Weights of a small CTC audio transcriber.
Model: log mel input, activation relu, depths [1, 2, 1], widths [128, 128, 128].
Data: 26041 training examples, 2.0 epochs.
Rows from block 7, named by matrix and row number. Each number is 50 + 12 x the weight over its row's rms, rounded and kept within 0 to 99. All counts start at 0. After the name is the row's rms in percent of the matrix's.
# weight_ih_l0: LSTM input weights (gates i, f, g, o stacked) (model.rnn.3.rnn.weight_ih_l0, 768x384), inputs 256-383
weight_ih_l0.249 108:65 48 43 44 46 59 42 30 36 48 60 58 68 52 56 65 41 50 53 43 47 48 55 42 44 62 29 57 48 47 46 71 50 58 29 63 53 36 54 91 63 62 45 52 53 44 41 79 66 40 75 71 79 65 65 48 71 39 29 59 57 57 64 54 46 37 44 51 68 35 69 35 51 58 56 58 43 58 68 46 56 51 39 52 39 55 61 38 50 47 45 51 65 46 46 56 49 44 62 53 56 54 58 73 53 52 38 71 44 05 45 22 34 38 39 48 36 54 72 74 49 48 47 26 49 68 49 56
weight_ih_l0.250 109:64 42 62 40 48 44 58 42 33 61 52 59 45 43 37 42 51 62 54 51 48 48 43 37 64 38 54 36 63 34 58 64 56 60 31 64 43 36 28 64 61 47 36 63 55 58 43 46 82 31 45 48 49 65 31 34 31 24 40 78 60 51 50 67 54 46 44 39 46 34 59 69 41 61 59 49 29 58 58 63 44 41 43 66 41 45 61 52 49 50 33 55 53 49 39 48 63 42 23 51 61 54 51 46 51 73 50 54 53 61 61 35 75 56 48 58 56 26 69 51 58 63 58 39 41 90 49 30
weight_ih_l0.251 101:54 70 58 62 43 46 63 58 35 56 42 46 38 54 60 42 65 46 44 49 53 48 64 50 68 49 57 34 44 50 61 37 40 48 16 47 53 46 30 43 56 32 48 40 93 56 62 51 49 64 54 70 44 49 50 47 52 45 41 42 56 68 40 58 59 41 46 70 58 54 61 46 23 40 60 18 72 41 41 39 62 30 51 56 69 51 15 48 33 55 37 49 44 38 57 46 44 43 29 31 46 43 58 61 42 57 44 71 45 14 62 57 28 47 52 36 56 58 62 54 58 51 35 44 59 41 66 37
weight_ih_l0.252 113:33 48 58 41 40 45 46 25 55 50 34 56 48 36 46 46 38 47 67 47 59 62 52 57 45 71 67 54 47 27 35 24 52 35 43 69 59 50 47 36 17 55 60 48 78 60 21 53 51 40 84 73 54 54 39 45 60 55 58 38 55 64 55 55 48 46 46 48 56 47 67 45 44 80 56 40 62 41 69 53 54 45 39 60 37 48 63 49 37 62 39 48 37 83 57 49 60 50 66 48 62 72 64 62 66 50 44 38 53 59 48 67 72 64 34 69 53 31 45 39 47 37 53 33 56 67 41 46
weight_ih_l0.253 106:51 53 50 62 60 58 53 61 38 51 50 45 35 45 58 37 24 51 64 53 48 48 67 54 33 47 43 60 52 75 56 56 60 43 36 42 55 44 57 54 51 23 45 52 51 49 50 45 48 61 61 47 37 42 62 56 55 47 53 39 41 47 61 45 28 44 66 62 56 51 47 49 48 42 57 52 65 57 58 62 51 39 43 63 44 46 32 48 49 45 60 41 54 38 63 51 58 55 27 64 59 32 43 57 44 52 16 50 43 69 54 45 42 26 54 42 52 53 34 63 51 44 49 43 48 59 51 61
weight_ih_l0.254 108:68 59 34 55 48 33 37 38 39 63 28 56 54 41 61 49 54 49 62 47 46 48 40 46 50 47 36 57 52 53 54 70 60 63 33 35 59 51 49 56 56 49 48 50 39 67 76 78 53 41 58 48 46 50 43 45 61 26 51 46 46 32 63 53 39 46 49 41 34 56 39 60 54 45 36 74 32 43 69 47 32 35 41 70 33 45 36 41 56 56 37 44 67 47 34 31 58 47 61 47 40 39 29 66 48 53 73 47 70 42 59 47 69 44 42 80 56 50 68 70 31 36 46 68 45 57 58 57
weight_ih_l0.255 110:54 58 56 36 31 46 59 47 31 42 62 51 34 43 40 44 54 41 54 61 63 46 23 45 45 68 64 42 28 54 52 54 38 59 68 40 50 25 52 53 43 43 47 65 61 65 55 52 58 45 26 56 45 59 44 59 44 51 54 66 47 56 43 53 27 52 60 45 53 36 51 37 55 75 44 72 47 17 64 54 57 59 44 47 63 41 61 45 46 65 51 39 38 40 49 52 66 68 49 70 52 67 38 40 44 37 49 53 20 45 53 33 51 42 40 45 54 49 58 52 59 23 49 36 54 70 23 28
weight_ih_l0.256 104:58 35 71 35 41 54 47 54 49 47 41 30 27 56 49 51 26 45 76 47 45 48 46 41 56 45 34 30 73 58 57 64 35 34 65 52 39 34 49 48 28 57 31 65 43 32 42 43 62 52 45 30 58 52 56 56 44 50 47 51 41 61 37 42 26 44 36 27 50 50 64 66 56 38 30 66 41 51 46 63 54 54 68 49 86 63 55 32 38 41 45 36 76 54 49 39 49 62 48 56 63 72 14 55 49 64 49 41 32 45 26 46 59 58 44 25 44 41 51 48 53 57 57 42 51 69 58 30
weight_ih_l0.257 111:52 29 62 53 35 30 56 50 53 47 48 25 38 51 37 30 57 43 51 67 75 57 51 51 69 66 40 44 32 44 47 53 70 49 51 46 57 55 51 58 40 39 64 48 84 47 30 47 51 66 55 61 39 29 57 74 51 50 66 32 47 46 59 41 49 75 55 48 31 38 48 51 58 50 59 60 54 41 70 69 62 46 47 59 42 50 67 41 55 35 34 48 36 67 58 78 56 69 60 52 59 66 44 82 63 51 43 59 39 56 36 58 64 49 48 46 43 42 54 56 48 47 56 44 39 57 50 65
weight_ih_l0.258 107:55 68 45 48 69 60 57 61 64 53 28 44 59 47 61 63 50 58 45 76 46 44 46 40 58 60 22 49 46 63 46 44 45 52 40 46 49 58 43 56 40 61 49 71 60 52 65 56 66 32 49 60 37 35 48 56 57 55 66 35 46 63 40 37 52 56 62 32 54 44 63 49 63 45 45 40 38 48 64 63 63 77 43 61 37 71 40 42 30 65 37 51 51 57 50 58 53 62 62 51 48 60 28 46 79 53 62 43 29 38 59 39 34 52 49 46 53 58 64 36 37 38 38 36 40 56 47 52
weight_ih_l0.259 108:42 68 63 41 50 42 41 50 61 56 42 61 41 43 54 66 72 51 56 47 47 56 52 31 60 36 59 49 53 60 46 56 51 53 41 68 47 45 57 59 70 55 45 63 59 59 67 54 41 71 46 54 57 52 59 68 51 44 42 61 37 37 62 56 39 61 34 56 60 40 88 69 59 21 56 46 34 54 38 41 46 39 44 52 66 58 42 68 42 38 52 57 52 61 54 61 23 25 37 38 50 51 42 27 32 23 46 30 57 37 39 37 59 38 33 46 38 33 55 67 53 43 52 63 42 54 64 68
weight_ih_l0.260 102:50 66 49 62 66 59 50 53 48 37 45 38 49 51 65 50 48 41 52 47 46 36 37 59 47 51 30 52 61 35 31 65 43 26 44 37 31 40 61 67 43 30 44 44 57 38 38 87 44 72 56 23 53 35 62 46 45 58 43 74 38 39 39 39 58 29 54 23 39 45 50 50 61 41 52 49 39 34 53 30 56 38 61 47 68 32 40 54 57 69 49 65 28 64 15 63 37 49 74 32 40 56 43 43 60 39 39 46 47 32 42 29 54 34 49 47 52 44 59 46 51 57 54 66 46 45 57 69
weight_ih_l0.261 110:46 51 44 52 40 37 70 22 49 50 48 70 40 46 20 49 59 36 34 71 57 47 54 53 38 50 58 50 46 41 47 62 45 54 51 59 44 58 33 67 52 71 63 43 60 30 55 31 53 54 59 51 51 59 62 52 87 49 75 56 49 54 28 67 31 79 42 50 61 48 44 68 59 60 53 33 46 63 37 35 57 61 42 47 55 42 73 43 51 56 34 48 45 53 39 39 46 48 62 47 55 56 68 45 52 39 42 46 42 42 66 54 35 35 30 59 49 48 51 66 51 33 47 42 60 44 56 38
weight_ih_l0.262 100:52 38 44 69 54 40 43 31 49 58 46 33 67 65 65 61 63 66 56 48 49 52 35 55 47 74 57 57 57 43 55 44 40 58 37 46 30 64 50 57 35 44 63 68 64 57 39 54 54 70 37 44 61 44 68 38 29 59 54 53 36 50 39 71 33 64 55 48 49 60 49 57 58 41 30 58 51 54 79 39 49 35 45 56 62 45 51 54 56 72 38 58 47 68 52 66 52 38 53 60 50 51 42 40 45 37 51 67 51 36 31 64 53 47 36 47 40 47 70 69 32 56 50 51 62 55 60 53
weight_ih_l0.263 105:62 62 57 50 40 35 64 42 44 53 52 40 44 36 36 42 56 38 72 34 52 57 51 50 38 47 66 50 47 40 58 36 68 72 44 47 53 45 59 47 69 42 72 62 42 41 64 46 30 52 66 44 43 27 49 54 58 63 63 43 68 48 41 30 37 44 49 64 33 50 53 50 32 50 47 65 55 42 57 18 38 41 60 43 50 44 49 49 36 56 47 64 39 22 46 37 41 62 44 55 47 67 25 61 57 61 45 60 54 72 56 39 63 49 50 28 63 42 49 68 47 56 72 47 55 58 40 67
weight_ih_l0.264 098:55 65 61 42 48 63 32 67 47 49 83 44 45 36 38 62 72 41 59 52 55 51 40 75 51 48 41 36 24 38 60 47 27 58 49 30 24 22 47 57 32 43 59 41 48 60 51 35 53 62 28 78 56 69 33 66 57 64 54 58 58 61 44 50 46 70 62 42 34 54 52 45 28 34 54 50 51 20 45 63 50 33 45 59 25 72 50 30 46 49 60 45 42 55 60 52 63 36 62 66 49 48 55 36 53 40 67 61 21 43 45 54 62 33 42 58 41 61 33 54 62 41 58 56 41 45 53 60
weight_ih_l0.265 101:52 45 55 44 41 32 23 33 59 67 39 49 56 53 48 53 54 46 46 45 65 41 55 55 42 68 48 21 61 51 31 42 64 42 45 66 48 63 33 49 58 21 55 45 56 36 54 38 42 43 56 49 48 52 37 58 39 41 47 29 51 53 47 74 42 51 46 45 51 30 40 50 32 26 40 41 78 49 57 52 53 45 66 55 65 50 29 53 53 43 49 40 62 41 40 51 32 58 53 28 50 48 47 50 55 76 49 42 52 57 55 58 74 46 36 31 48 34 53 51 55 60 38 33 53 69 56 35
weight_ih_l0.266 094:50 63 47 61 71 45 39 49 36 65 54 42 76 42 51 25 41 42 66 50 53 67 44 40 82 69 63 61 61 29 58 28 43 32 47 59 31 50 52 70 51 35 60 52 59 43 34 68 55 45 59 44 60 67 60 38 52 47 42 44 60 48 44 44 15 48 37 40 45 61 54 59 53 53 55 55 64 42 38 26 57 27 62 62 52 54 39 52 44 36 66 55 56 51 59 53 56 39 30 58 52 40 32 69 52 59 68 62 28 42 62 58 83 40 77 50 49 42 48 77 63 64 68 52 38 50 40 29
weight_ih_l0.267 098:43 34 45 39 33 59 40 45 29 45 36 72 50 57 69 50 70 42 51 44 61 36 56 40 48 40 50 46 44 46 48 73 48 31 46 50 50 60 59 59 45 59 46 55 52 46 54 35 53 60 70 27 62 42 51 48 37 41 41 52 24 43 64 47 36 67 65 49 56 28 70 54 45 57 59 30 53 48 55 67 36 56 39 56 62 35 43 42 53 69 37 56 63 49 52 65 50 85 48 39 56 37 61 44 59 60 70 59 40 70 50 45 50 66 57 29 60 51 40 25 51 60 49 40 45 53 43 38
weight_ih_l0.268 103:58 41 54 57 58 55 38 56 64 58 58 45 40 49 67 45 53 48 60 54 49 61 41 52 53 68 45 27 54 40 52 66 46 42 54 57 50 31 43 38 45 54 22 63 47 36 61 55 43 09 44 79 66 25 47 62 64 40 66 61 56 53 49 52 36 56 40 30 67 71 42 70 37 43 49 68 44 40 61 51 42 55 53 49 61 48 63 64 37 43 40 38 48 53 40 46 21 48 37 36 25 63 47 73 80 56 57 44 51 43 46 69 63 59 53 71 44 61 46 37 38 69 52 60 64 57 50 54
weight_ih_l0.269 098:34 45 38 45 57 50 58 61 65 43 49 49 29 36 50 38 63 48 42 51 50 44 43 58 50 58 33 74 46 43 40 51 33 50 37 51 44 32 32 25 34 49 47 69 40 55 36 59 59 49 55 63 45 56 48 48 31 40 45 61 63 52 65 54 44 42 47 46 56 58 58 42 52 42 48 54 64 54 53 46 61 82 54 43 44 56 77 52 42 65 42 60 33 62 23 50 41 45 67 40 66 63 72 26 36 58 63 36 51 56 48 57 43 56 55 69 51 44 54 32 35 52 48 64 62 66 54 32
weight_ih_l0.270 103:57 42 49 56 32 46 71 50 47 52 30 41 55 58 28 53 46 40 43 25 68 58 36 64 45 53 44 39 69 62 49 55 74 63 73 41 58 50 38 39 23 49 51 60 62 52 40 49 41 62 63 57 39 52 50 65 50 54 43 24 50 54 42 57 57 57 54 39 70 49 49 42 38 70 24 34 51 56 53 62 60 33 41 63 64 56 58 38 55 41 45 60 51 52 50 34 61 58 48 48 66 60 72 51 71 51 43 43 42 37 55 59 45 49 46 51 60 47 62 40 51 50 52 50 55 52 48 24
weight_ih_l0.271 102:54 55 49 40 61 54 51 62 29 44 63 61 56 49 49 40 48 39 60 48 52 55 45 44 51 93 48 61 30 48 16 71 23 58 42 27 48 55 44 56 38 43 40 46 51 43 39 34 45 49 52 22 48 47 51 38 55 61 20 53 36 63 28 46 36 50 38 45 34 38 62 58 76 40 45 68 43 41 54 63 51 46 66 47 50 51 67 50 48 44 44 46 51 55 58 36 40 55 45 55 56 64 76 69 50 43 76 42 20 71 52 59 38 45 56 54 44 34 59 58 22 72 51 25 65 51 42 57
weight_ih_l0.272 100:31 58 51 41 42 37 46 31 66 41 34 52 44 73 42 48 53 64 43 54 56 56 62 68 57 47 56 56 38 44 67 47 64 49 46 41 52 38 55 44 56 46 55 61 40 40 27 67 42 49 43 38 24 27 50 47 72 62 46 49 19 32 62 43 38 40 51 54 70 36 40 64 36 30 60 33 51 50 33 24 66 80 36 53 51 45 46 49 48 28 40 38 26 55 37 64 30 41 41 21 64 62 42 80 61 46 33 45 60 35 65 54 47 30 72 51 60 39 48 44 35 58 37 46 38 56 53 54
weight_ih_l0.273 099:55 38 41 61 40 29 60 24 59 51 48 57 36 45 42 44 76 41 62 55 76 67 34 34 54 81 44 53 22 62 38 46 47 55 60 75 51 52 56 73 72 46 45 72 48 38 65 57 36 65 45 59 48 54 56 55 57 60 49 69 47 47 33 55 58 56 38 48 59 56 34 28 64 40 47 48 45 54 62 61 59 48 50 41 57 60 43 46 55 39 50 55 52 40 51 47 48 56 64 68 55 56 62 75 48 43 40 42 50 49 43 54 52 46 76 47 60 41 42 56 45 35 44 55 47 49 63 68
weight_ih_l0.274 102:63 26 47 56 61 42 52 57 54 59 39 41 59 46 55 51 53 62 32 68 34 65 40 60 67 60 44 65 49 29 37 72 29 45 57 47 50 69 66 47 58 52 51 56 32 52 45 73 56 62 41 19 35 38 53 47 79 45 60 47 59 38 28 56 32 70 68 49 59 70 57 69 71 56 68 62 42 41 53 61 58 58 54 54 62 67 39 54 52 52 48 68 51 53 37 69 37 53 56 32 35 52 38 47 52 46 63 50 43 20 51 39 45 52 68 59 52 54 58 48 60 66 56 45 64 48 42 54
weight_ih_l0.275 106:55 41 64 36 62 51 29 50 24 39 57 51 41 33 35 65 32 37 49 60 52 58 67 44 72 56 62 51 58 35 54 55 38 59 33 27 38 58 59 56 57 55 51 55 54 47 35 47 47 73 48 55 41 40 61 42 44 52 44 54 32 46 30 55 44 42 52 52 52 68 54 49 68 61 64 50 38 55 69 33 47 53 40 66 59 46 72 31 53 56 42 67 48 60 59 84 51 49 43 58 45 46 33 50 56 42 57 45 42 30 68 57 48 45 51 28 52 26 37 57 57 53 57 44 62 58 55 56
weight_ih_l0.276 098:55 49 51 40 54 49 54 58 51 63 57 32 42 40 56 41 60 51 41 37 27 47 49 65 60 50 56 50 49 44 35 57 51 41 71 40 45 52 66 72 41 50 39 54 62 45 54 58 71 51 74 57 45 43 67 39 45 36 44 50 32 57 31 49 59 33 16 34 55 45 65 55 48 56 48 48 53 53 46 48 47 38 65 52 36 39 28 48 29 75 33 43 66 48 34 60 37 59 64 45 51 45 38 61 55 51 31 52 50 61 52 46 45 30 73 48 51 55 74 40 53 54 52 59 27 68 47 60
weight_ih_l0.277 102:53 34 51 69 47 36 59 40 61 30 49 51 51 63 57 61 35 53 50 47 51 46 22 72 63 33 49 70 43 53 52 61 52 49 42 57 71 34 38 79 56 34 37 56 45 34 42 61 50 36 48 58 43 53 48 46 49 42 40 56 57 50 36 52 39 59 40 43 53 30 28 65 62 57 58 58 45 49 55 47 59 23 54 70 39 46 39 33 51 30 49 50 52 66 83 50 59 61 52 25 41 47 35 59 41 52 52 37 52 34 43 51 55 69 19 51 51 61 45 68 22 35 59 44 63 64 65 77
weight_ih_l0.278 095:38 47 43 44 38 39 61 55 50 45 47 52 48 49 68 56 57 53 58 57 60 64 42 41 53 23 48 45 70 44 45 40 27 44 40 64 42 35 50 42 81 39 33 42 49 44 55 59 62 61 38 37 52 43 65 57 55 46 27 44 50 68 51 45 50 58 37 66 49 46 61 60 38 42 25 65 40 67 31 50 51 58 49 52 13 37 57 36 29 37 39 42 67 46 60 56 63 27 50 53 54 58 67 43 32 55 45 56 69 60 50 45 71 50 33 49 42 53 62 35 47 64 39 57 43 25 72 40
weight_ih_l0.279 104:52 47 56 52 22 53 34 66 16 37 42 56 39 46 51 45 76 34 36 49 70 58 41 54 43 57 38 50 70 78 60 35 65 60 36 46 43 32 55 47 64 57 43 66 49 54 61 42 49 51 55 62 62 49 37 47 34 64 53 55 46 31 36 63 28 46 50 48 53 57 73 62 33 46 42 56 49 50 62 49 62 51 52 54 50 54 33 32 47 53 50 44 47 46 41 34 44 42 58 21 46 58 56 40 68 67 55 64 35 33 59 47 82 38 48 41 67 58 58 48 43 55 55 44 44 56 57 19
weight_ih_l0.280 107:45 49 48 52 48 61 39 45 36 37 38 48 69 34 40 46 61 39 64 45 57 55 35 40 75 37 17 66 49 67 53 71 56 38 24 48 69 26 49 48 66 61 23 70 54 54 52 49 43 46 35 45 51 50 52 48 41 37 49 41 47 46 53 42 43 50 41 71 34 65 29 52 59 54 56 65 53 46 61 28 37 44 39 58 34 45 56 44 43 62 27 47 51 52 60 50 58 49 56 51 46 70 53 39 36 57 66 54 74 48 43 42 56 64 54 54 42 65 52 57 53 42 62 52 42 51 50 35
weight_ih_l0.281 099:34 64 42 59 44 64 51 36 22 27 78 57 50 48 40 32 54 54 61 49 53 56 25 34 43 42 47 72 44 65 47 51 56 43 69 50 53 47 70 45 54 64 67 43 55 60 37 55 63 52 47 22 44 43 26 64 59 30 17 51 53 53 55 51 68 53 55 72 61 48 57 58 37 41 73 48 50 57 38 45 37 49 54 56 58 44 81 50 44 48 53 61 39 61 32 49 39 52 45 61 56 55 53 44 53 50 31 49 50 28 43 69 45 52 63 43 31 33 40 56 34 55 38 42 42 20 44 34
weight_ih_l0.282 106:48 64 51 51 34 25 37 71 34 45 31 51 51 49 52 47 67 55 38 41 62 42 42 42 57 36 37 36 46 64 40 56 40 48 61 47 28 59 58 38 30 59 41 55 16 33 56 69 62 45 40 40 45 67 51 47 69 40 53 45 42 42 31 42 42 37 54 65 48 27 24 52 52 37 59 72 51 60 61 50 53 40 54 65 44 49 50 51 16 42 60 65 49 69 70 47 66 62 39 36 65 50 55 58 50 30 46 47 40 55 33 53 40 51 51 21 54 49 41 62 61 47 43 42 57 45 74 65
weight_ih_l0.283 102:29 33 57 50 41 41 68 43 46 64 34 60 33 48 57 50 55 61 46 64 51 54 42 51 57 25 49 44 55 51 34 36 11 64 37 60 40 37 57 33 69 29 47 56 84 63 48 59 29 58 46 87 57 42 29 49 67 56 45 40 53 52 68 59 50 48 68 48 65 68 47 27 52 35 54 56 64 51 41 43 48 61 53 63 30 45 50 62 41 54 59 38 47 49 37 60 54 50 43 39 48 65 45 50 48 48 51 51 38 46 67 59 39 55 28 43 63 55 47 51 36 42 43 38 54 62 59 58
weight_ih_l0.284 112:55 39 52 61 48 45 57 58 45 55 42 51 46 42 40 51 55 58 42 59 60 46 48 72 45 40 68 63 28 35 39 54 29 34 44 58 45 51 31 55 67 55 72 59 58 55 42 52 66 63 58 64 52 29 41 42 45 46 59 45 43 48 48 48 42 66 63 59 41 40 65 69 50 55 45 49 56 35 61 54 54 73 53 56 61 55 61 53 45 59 47 52 65 77 55 69 44 49 58 50 49 40 49 50 63 51 39 47 61 41 60 40 50 50 29 31 45 67 41 49 55 25 64 42 61 61 48 72
weight_ih_l0.285 102:52 73 38 34 53 50 42 47 42 73 50 46 49 45 41 61 38 48 62 53 39 35 21 73 42 38 51 53 34 64 36 35 50 53 38 28 33 57 37 47 49 52 48 46 58 52 56 56 51 44 64 53 64 43 54 59 36 59 41 68 60 56 48 40 35 43 59 60 51 39 37 28 54 62 67 41 55 43 31 67 41 64 70 52 49 47 60 50 59 47 29 41 71 41 44 41 46 71 38 59 50 69 41 46 37 59 96 64 59 46 36 66 53 49 52 50 48 43 44 27 39 40 50 37 74 51 57 57
weight_ih_l0.286 099:55 55 34 63 52 38 60 11 31 52 73 63 50 49 48 46 55 51 66 53 25 45 49 45 59 54 72 39 41 47 45 49 54 51 52 50 67 46 71 73 53 50 57 62 52 27 52 47 65 64 49 66 43 57 72 32 71 62 19 50 56 59 59 46 46 66 42 60 47 55 46 36 38 49 59 40 70 33 43 55 30 50 58 36 60 41 62 58 62 41 41 64 53 39 56 44 42 50 44 50 39 52 38 39 55 48 39 30 55 79 39 68 45 41 62 53 53 41 46 72 55 59 44 45 42 39 50 51
weight_ih_l0.287 100:53 25 63 42 49 61 53 36 65 51 43 51 36 51 31 39 38 40 52 36 55 52 59 49 42 35 56 46 49 42 40 44 43 43 44 60 59 57 67 39 38 27 75 44 37 59 51 61 48 56 42 52 32 38 59 58 46 27 46 44 69 40 44 71 38 48 57 66 58 49 58 39 40 35 56 44 64 41 60 19 65 51 62 64 59 43 45 56 42 50 39 45 59 40 54 52 41 38 31 66 62 60 31 74 33 36 45 50 68 50 45 56 33 46 50 33 73 62 36 43 38 55 57 64 58 53 76 55
weight_ih_l0.288 100:51 53 46 71 37 61 27 30 73 43 65 49 63 56 36 52 46 59 49 41 40 73 33 51 51 67 37 38 44 49 44 40 49 54 36 41 42 45 37 52 67 37 55 47 61 43 42 68 51 45 45 54 44 32 47 45 54 49 44 52 67 36 26 41 55 66 35 52 43 63 40 54 47 61 60 51 43 36 37 54 54 61 32 53 40 55 61 73 47 48 32 68 40 51 22 59 46 71 48 37 43 60 60 74 64 44 38 50 57 32 46 74 31 54 58 66 54 51 58 36 44 42 46 60 37 58 53 50
weight_ih_l0.289 100:41 37 62 55 35 43 40 42 33 47 44 57 25 27 40 54 57 54 66 54 43 53 52 49 57 37 35 60 59 43 52 40 54 62 73 64 33 36 29 67 75 62 54 55 59 46 44 51 43 61 60 67 48 55 62 44 47 57 40 49 57 39 61 49 54 52 46 75 41 49 40 55 37 35 40 59 47 58 38 81 66 44 53 39 03 60 30 42 40 51 51 51 50 57 62 42 50 58 54 51 51 56 79 62 57 43 56 41 75 49 58 28 50 45 53 59 48 36 43 46 34 64 53 51 58 66 29 63
weight_ih_l0.290 110:66 44 49 57 52 41 58 49 38 55 53 47 45 27 36 53 34 70 56 56 46 60 58 61 39 75 70 34 34 51 40 76 50 71 51 62 47 30 56 52 62 60 68 47 59 55 46 53 67 30 64 36 43 52 57 45 62 40 61 25 55 37 37 44 52 42 41 48 42 61 52 80 59 48 32 16 58 56 57 58 28 54 64 50 46 22 36 48 43 37 52 61 47 46 69 44 45 41 38 62 70 31 31 38 52 50 50 52 46 60 75 45 55 48 38 42 30 46 52 64 73 70 58 44 50 46 53 32
weight_ih_l0.291 104:54 61 67 58 45 68 48 37 64 72 56 45 57 36 33 59 46 54 63 42 52 72 61 42 60 37 56 46 46 58 73 49 23 31 41 31 48 48 58 71 45 57 61 44 63 46 72 52 68 62 57 38 47 51 35 53 51 56 55 59 49 65 31 48 35 65 53 41 47 59 49 63 64 34 64 61 52 68 32 59 55 37 36 58 60 41 26 61 45 38 42 41 62 58 42 50 40 49 60 48 40 37 38 81 54 50 28 38 58 59 75 53 39 55 44 29 56 57 37 64 40 50 52 40 45 44 51 56
weight_ih_l0.292 106:51 61 48 40 57 73 56 53 51 45 37 51 55 56 45 45 71 35 46 69 54 54 42 45 48 56 63 84 46 39 73 54 61 41 67 53 36 55 51 64 68 51 41 51 68 48 56 51 41 46 65 34 46 23 38 41 55 43 51 57 66 56 45 28 48 42 53 46 42 49 52 62 63 35 65 46 39 66 67 40 65 67 43 60 49 66 52 36 36 42 44 72 44 52 54 55 46 54 75 77 51 45 65 64 58 55 49 58 59 66 56 68 28 53 27 35 58 51 33 42 56 60 63 60 47 63 44 54
weight_ih_l0.293 104:49 43 61 35 48 48 54 62 47 57 67 53 55 52 47 32 55 52 48 40 39 44 40 41 34 35 61 58 45 50 59 45 35 52 42 36 50 48 52 62 43 64 25 44 39 58 65 90 45 48 34 50 51 65 49 60 60 46 31 43 48 55 45 45 57 39 61 41 55 34 29 54 77 43 48 59 40 41 37 31 43 52 66 48 59 49 42 62 34 54 51 58 49 46 28 51 55 44 62 45 63 57 56 34 39 38 36 38 44 44 29 62 53 57 48 49 59 62 51 44 57 46 54 34 58 56 64 45
weight_ih_l0.294 097:52 64 48 46 65 59 50 51 65 46 55 55 50 96 42 62 41 57 51 44 58 47 57 44 52 49 63 44 58 57 52 44 33 40 44 43 45 49 59 56 47 37 38 54 63 57 51 23 39 49 48 53 50 54 54 58 54 41 46 65 52 58 60 41 46 60 39 54 57 39 51 47 52 47 56 52 57 71 36 33 49 55 44 43 53 54 26 43 46 60 29 48 44 59 22 67 59 56 51 56 51 39 36 63 53 52 63 42 46 46 59 61 26 47 49 45 43 50 41 66 41 61 53 55 53 35 50 30
weight_ih_l0.295 110:67 68 49 77 33 75 36 65 39 48 63 45 44 50 40 30 58 48 46 44 54 65 60 69 38 51 43 34 55 43 57 33 39 61 35 52 51 54 42 37 44 30 49 50 44 67 37 19 46 52 51 67 54 37 29 58 45 47 48 52 43 42 35 39 50 67 65 40 55 63 40 40 54 41 52 50 47 52 64 54 44 47 48 75 64 52 56 59 55 49 53 43 60 60 47 61 67 55 38 50 47 63 58 43 55 71 33 37 53 51 62 60 50 48 32 49 55 40 60 54 49 51 69 44 60 55 53 35
weight_ih_l0.296 104:57 44 57 54 58 65 42 36 68 46 45 32 60 29 47 49 40 37 37 51 50 57 63 42 71 32 31 54 52 51 36 55 38 44 54 36 48 22 44 46 38 64 49 50 62 39 50 41 35 68 45 40 46 30 47 33 66 42 45 50 74 42 45 55 30 63 44 55 49 46 56 58 64 58 51 45 50 48 73 31 51 51 49 74 46 52 62 56 42 50 46 48 41 56 56 46 57 48 47 62 55 42 77 64 68 64 64 41 55 43 59 53 44 79 26 46 63 51 55 30 39 59 48 30 48 62 47 46
weight_ih_l0.297 096:54 68 53 26 48 54 37 28 41 61 57 51 38 43 39 45 49 42 61 34 47 21 57 52 54 49 38 62 56 46 64 68 60 57 46 78 37 46 41 66 51 61 60 45 46 61 60 56 52 55 58 58 58 67 59 58 55 49 41 55 46 77 59 52 47 56 56 40 42 35 47 35 46 30 33 51 56 50 41 43 30 30 42 61 50 37 47 71 47 49 49 41 36 66 59 56 61 44 35 23 48 35 62 58 54 50 52 46 51 37 50 37 62 35 49 53 32 29 69 62 51 84 71 45 50 48 62 32
weight_ih_l0.298 104:60 71 60 70 59 54 38 56 41 58 36 41 48 31 38 56 39 57 60 66 64 43 49 53 65 69 23 35 56 46 25 64 36 71 33 37 60 45 50 45 59 33 48 71 52 46 56 56 62 48 44 50 54 64 38 62 47 41 59 35 50 56 57 64 43 54 64 63 48 37 61 45 49 68 58 31 50 41 61 69 59 59 58 56 49 53 55 50 38 49 34 32 82 50 52 48 55 64 50 47 67 47 49 22 59 49 56 60 51 54 58 42 82 57 45 59 54 53 67 62 40 46 31 47 53 62 52 34
weight_ih_l0.299 104:68 44 50 67 40 53 40 45 29 58 65 54 56 36 50 49 40 46 38 40 49 55 39 31 52 67 51 48 66 51 32 62 47 47 45 61 52 54 65 44 51 32 52 50 60 51 47 60 77 39 52 31 41 40 49 69 56 46 55 48 48 53 25 53 52 44 62 54 54 51 46 40 70 49 37 61 53 41 36 48 30 37 57 79 64 58 34 42 47 51 62 35 42 47 29 59 61 52 54 33 55 52 45 32 41 60 21 33 66 48 30 49 51 58 67 47 41 43 56 63 53 62 53 55 54 58 65 33
weight_ih_l0.300 100:56 44 24 64 43 50 56 53 59 60 42 42 45 65 51 63 60 65 34 26 44 55 50 67 42 54 39 51 62 34 54 28 35 53 34 42 60 44 39 41 57 36 34 67 46 60 74 49 52 45 22 40 46 64 42 50 54 37 39 50 38 42 45 34 58 43 30 62 41 39 56 46 41 57 58 42 71 57 24 53 47 42 46 59 50 35 50 61 45 52 44 68 63 69 65 72 68 55 75 49 57 50 49 45 43 29 52 56 44 18 63 29 49 65 40 55 30 63 32 52 49 58 43 60 71 41 33 61
weight_ih_l0.301 101:55 52 55 57 30 51 46 41 59 55 49 43 26 47 32 45 51 60 46 42 24 50 55 65 45 43 45 63 65 64 32 49 37 42 40 49 48 51 49 52 45 49 56 58 30 52 63 42 32 61 46 71 51 39 40 72 69 67 63 51 59 24 48 55 51 73 31 59 62 55 72 62 51 44 63 36 39 49 55 57 72 45 35 70 53 45 41 38 64 58 44 44 47 46 77 54 71 30 68 64 52 47 48 37 35 58 52 59 36 47 62 54 48 53 49 59 50 55 63 51 69 52 52 51 50 50 52 62
weight_ih_l0.302 089:54 51 40 63 46 51 38 46 40 56 54 54 40 51 64 59 50 40 57 41 60 56 57 31 30 58 58 45 58 34 63 43 40 41 42 45 29 40 68 60 33 32 60 38 72 44 68 49 56 44 57 55 62 70 46 48 55 32 39 57 45 62 67 43 36 25 37 48 60 64 37 47 45 50 50 50 52 52 54 58 47 43 51 72 71 50 65 57 55 58 37 51 64 46 55 47 54 45 69 70 73 44 65 58 50 38 52 50 30 39 59 61 38 34 51 36 44 43 42 63 27 44 34 68 65 47 57 76
weight_ih_l0.303 163:38 59 47 52 54 48 46 52 52 43 48 63 45 58 53 52 61 59 56 54 51 54 48 50 48 54 53 50 52 69 54 37 48 48 56 60 44 44 40 56 49 35 65 55 43 45 55 55 44 54 46 51 48 56 53 50 74 55 37 51 41 48 65 53 55 37 54 65 44 34 65 44 65 36 46 57 49 53 37 59 49 53 36 56 35 53 43 59 36 52 45 34 50 57 54 48 48 49 39 55 56 54 56 55 24 39 43 48 34 60 42 41 36 52 56 36 60 53 52 56 55 50 26 46 39 31 88 58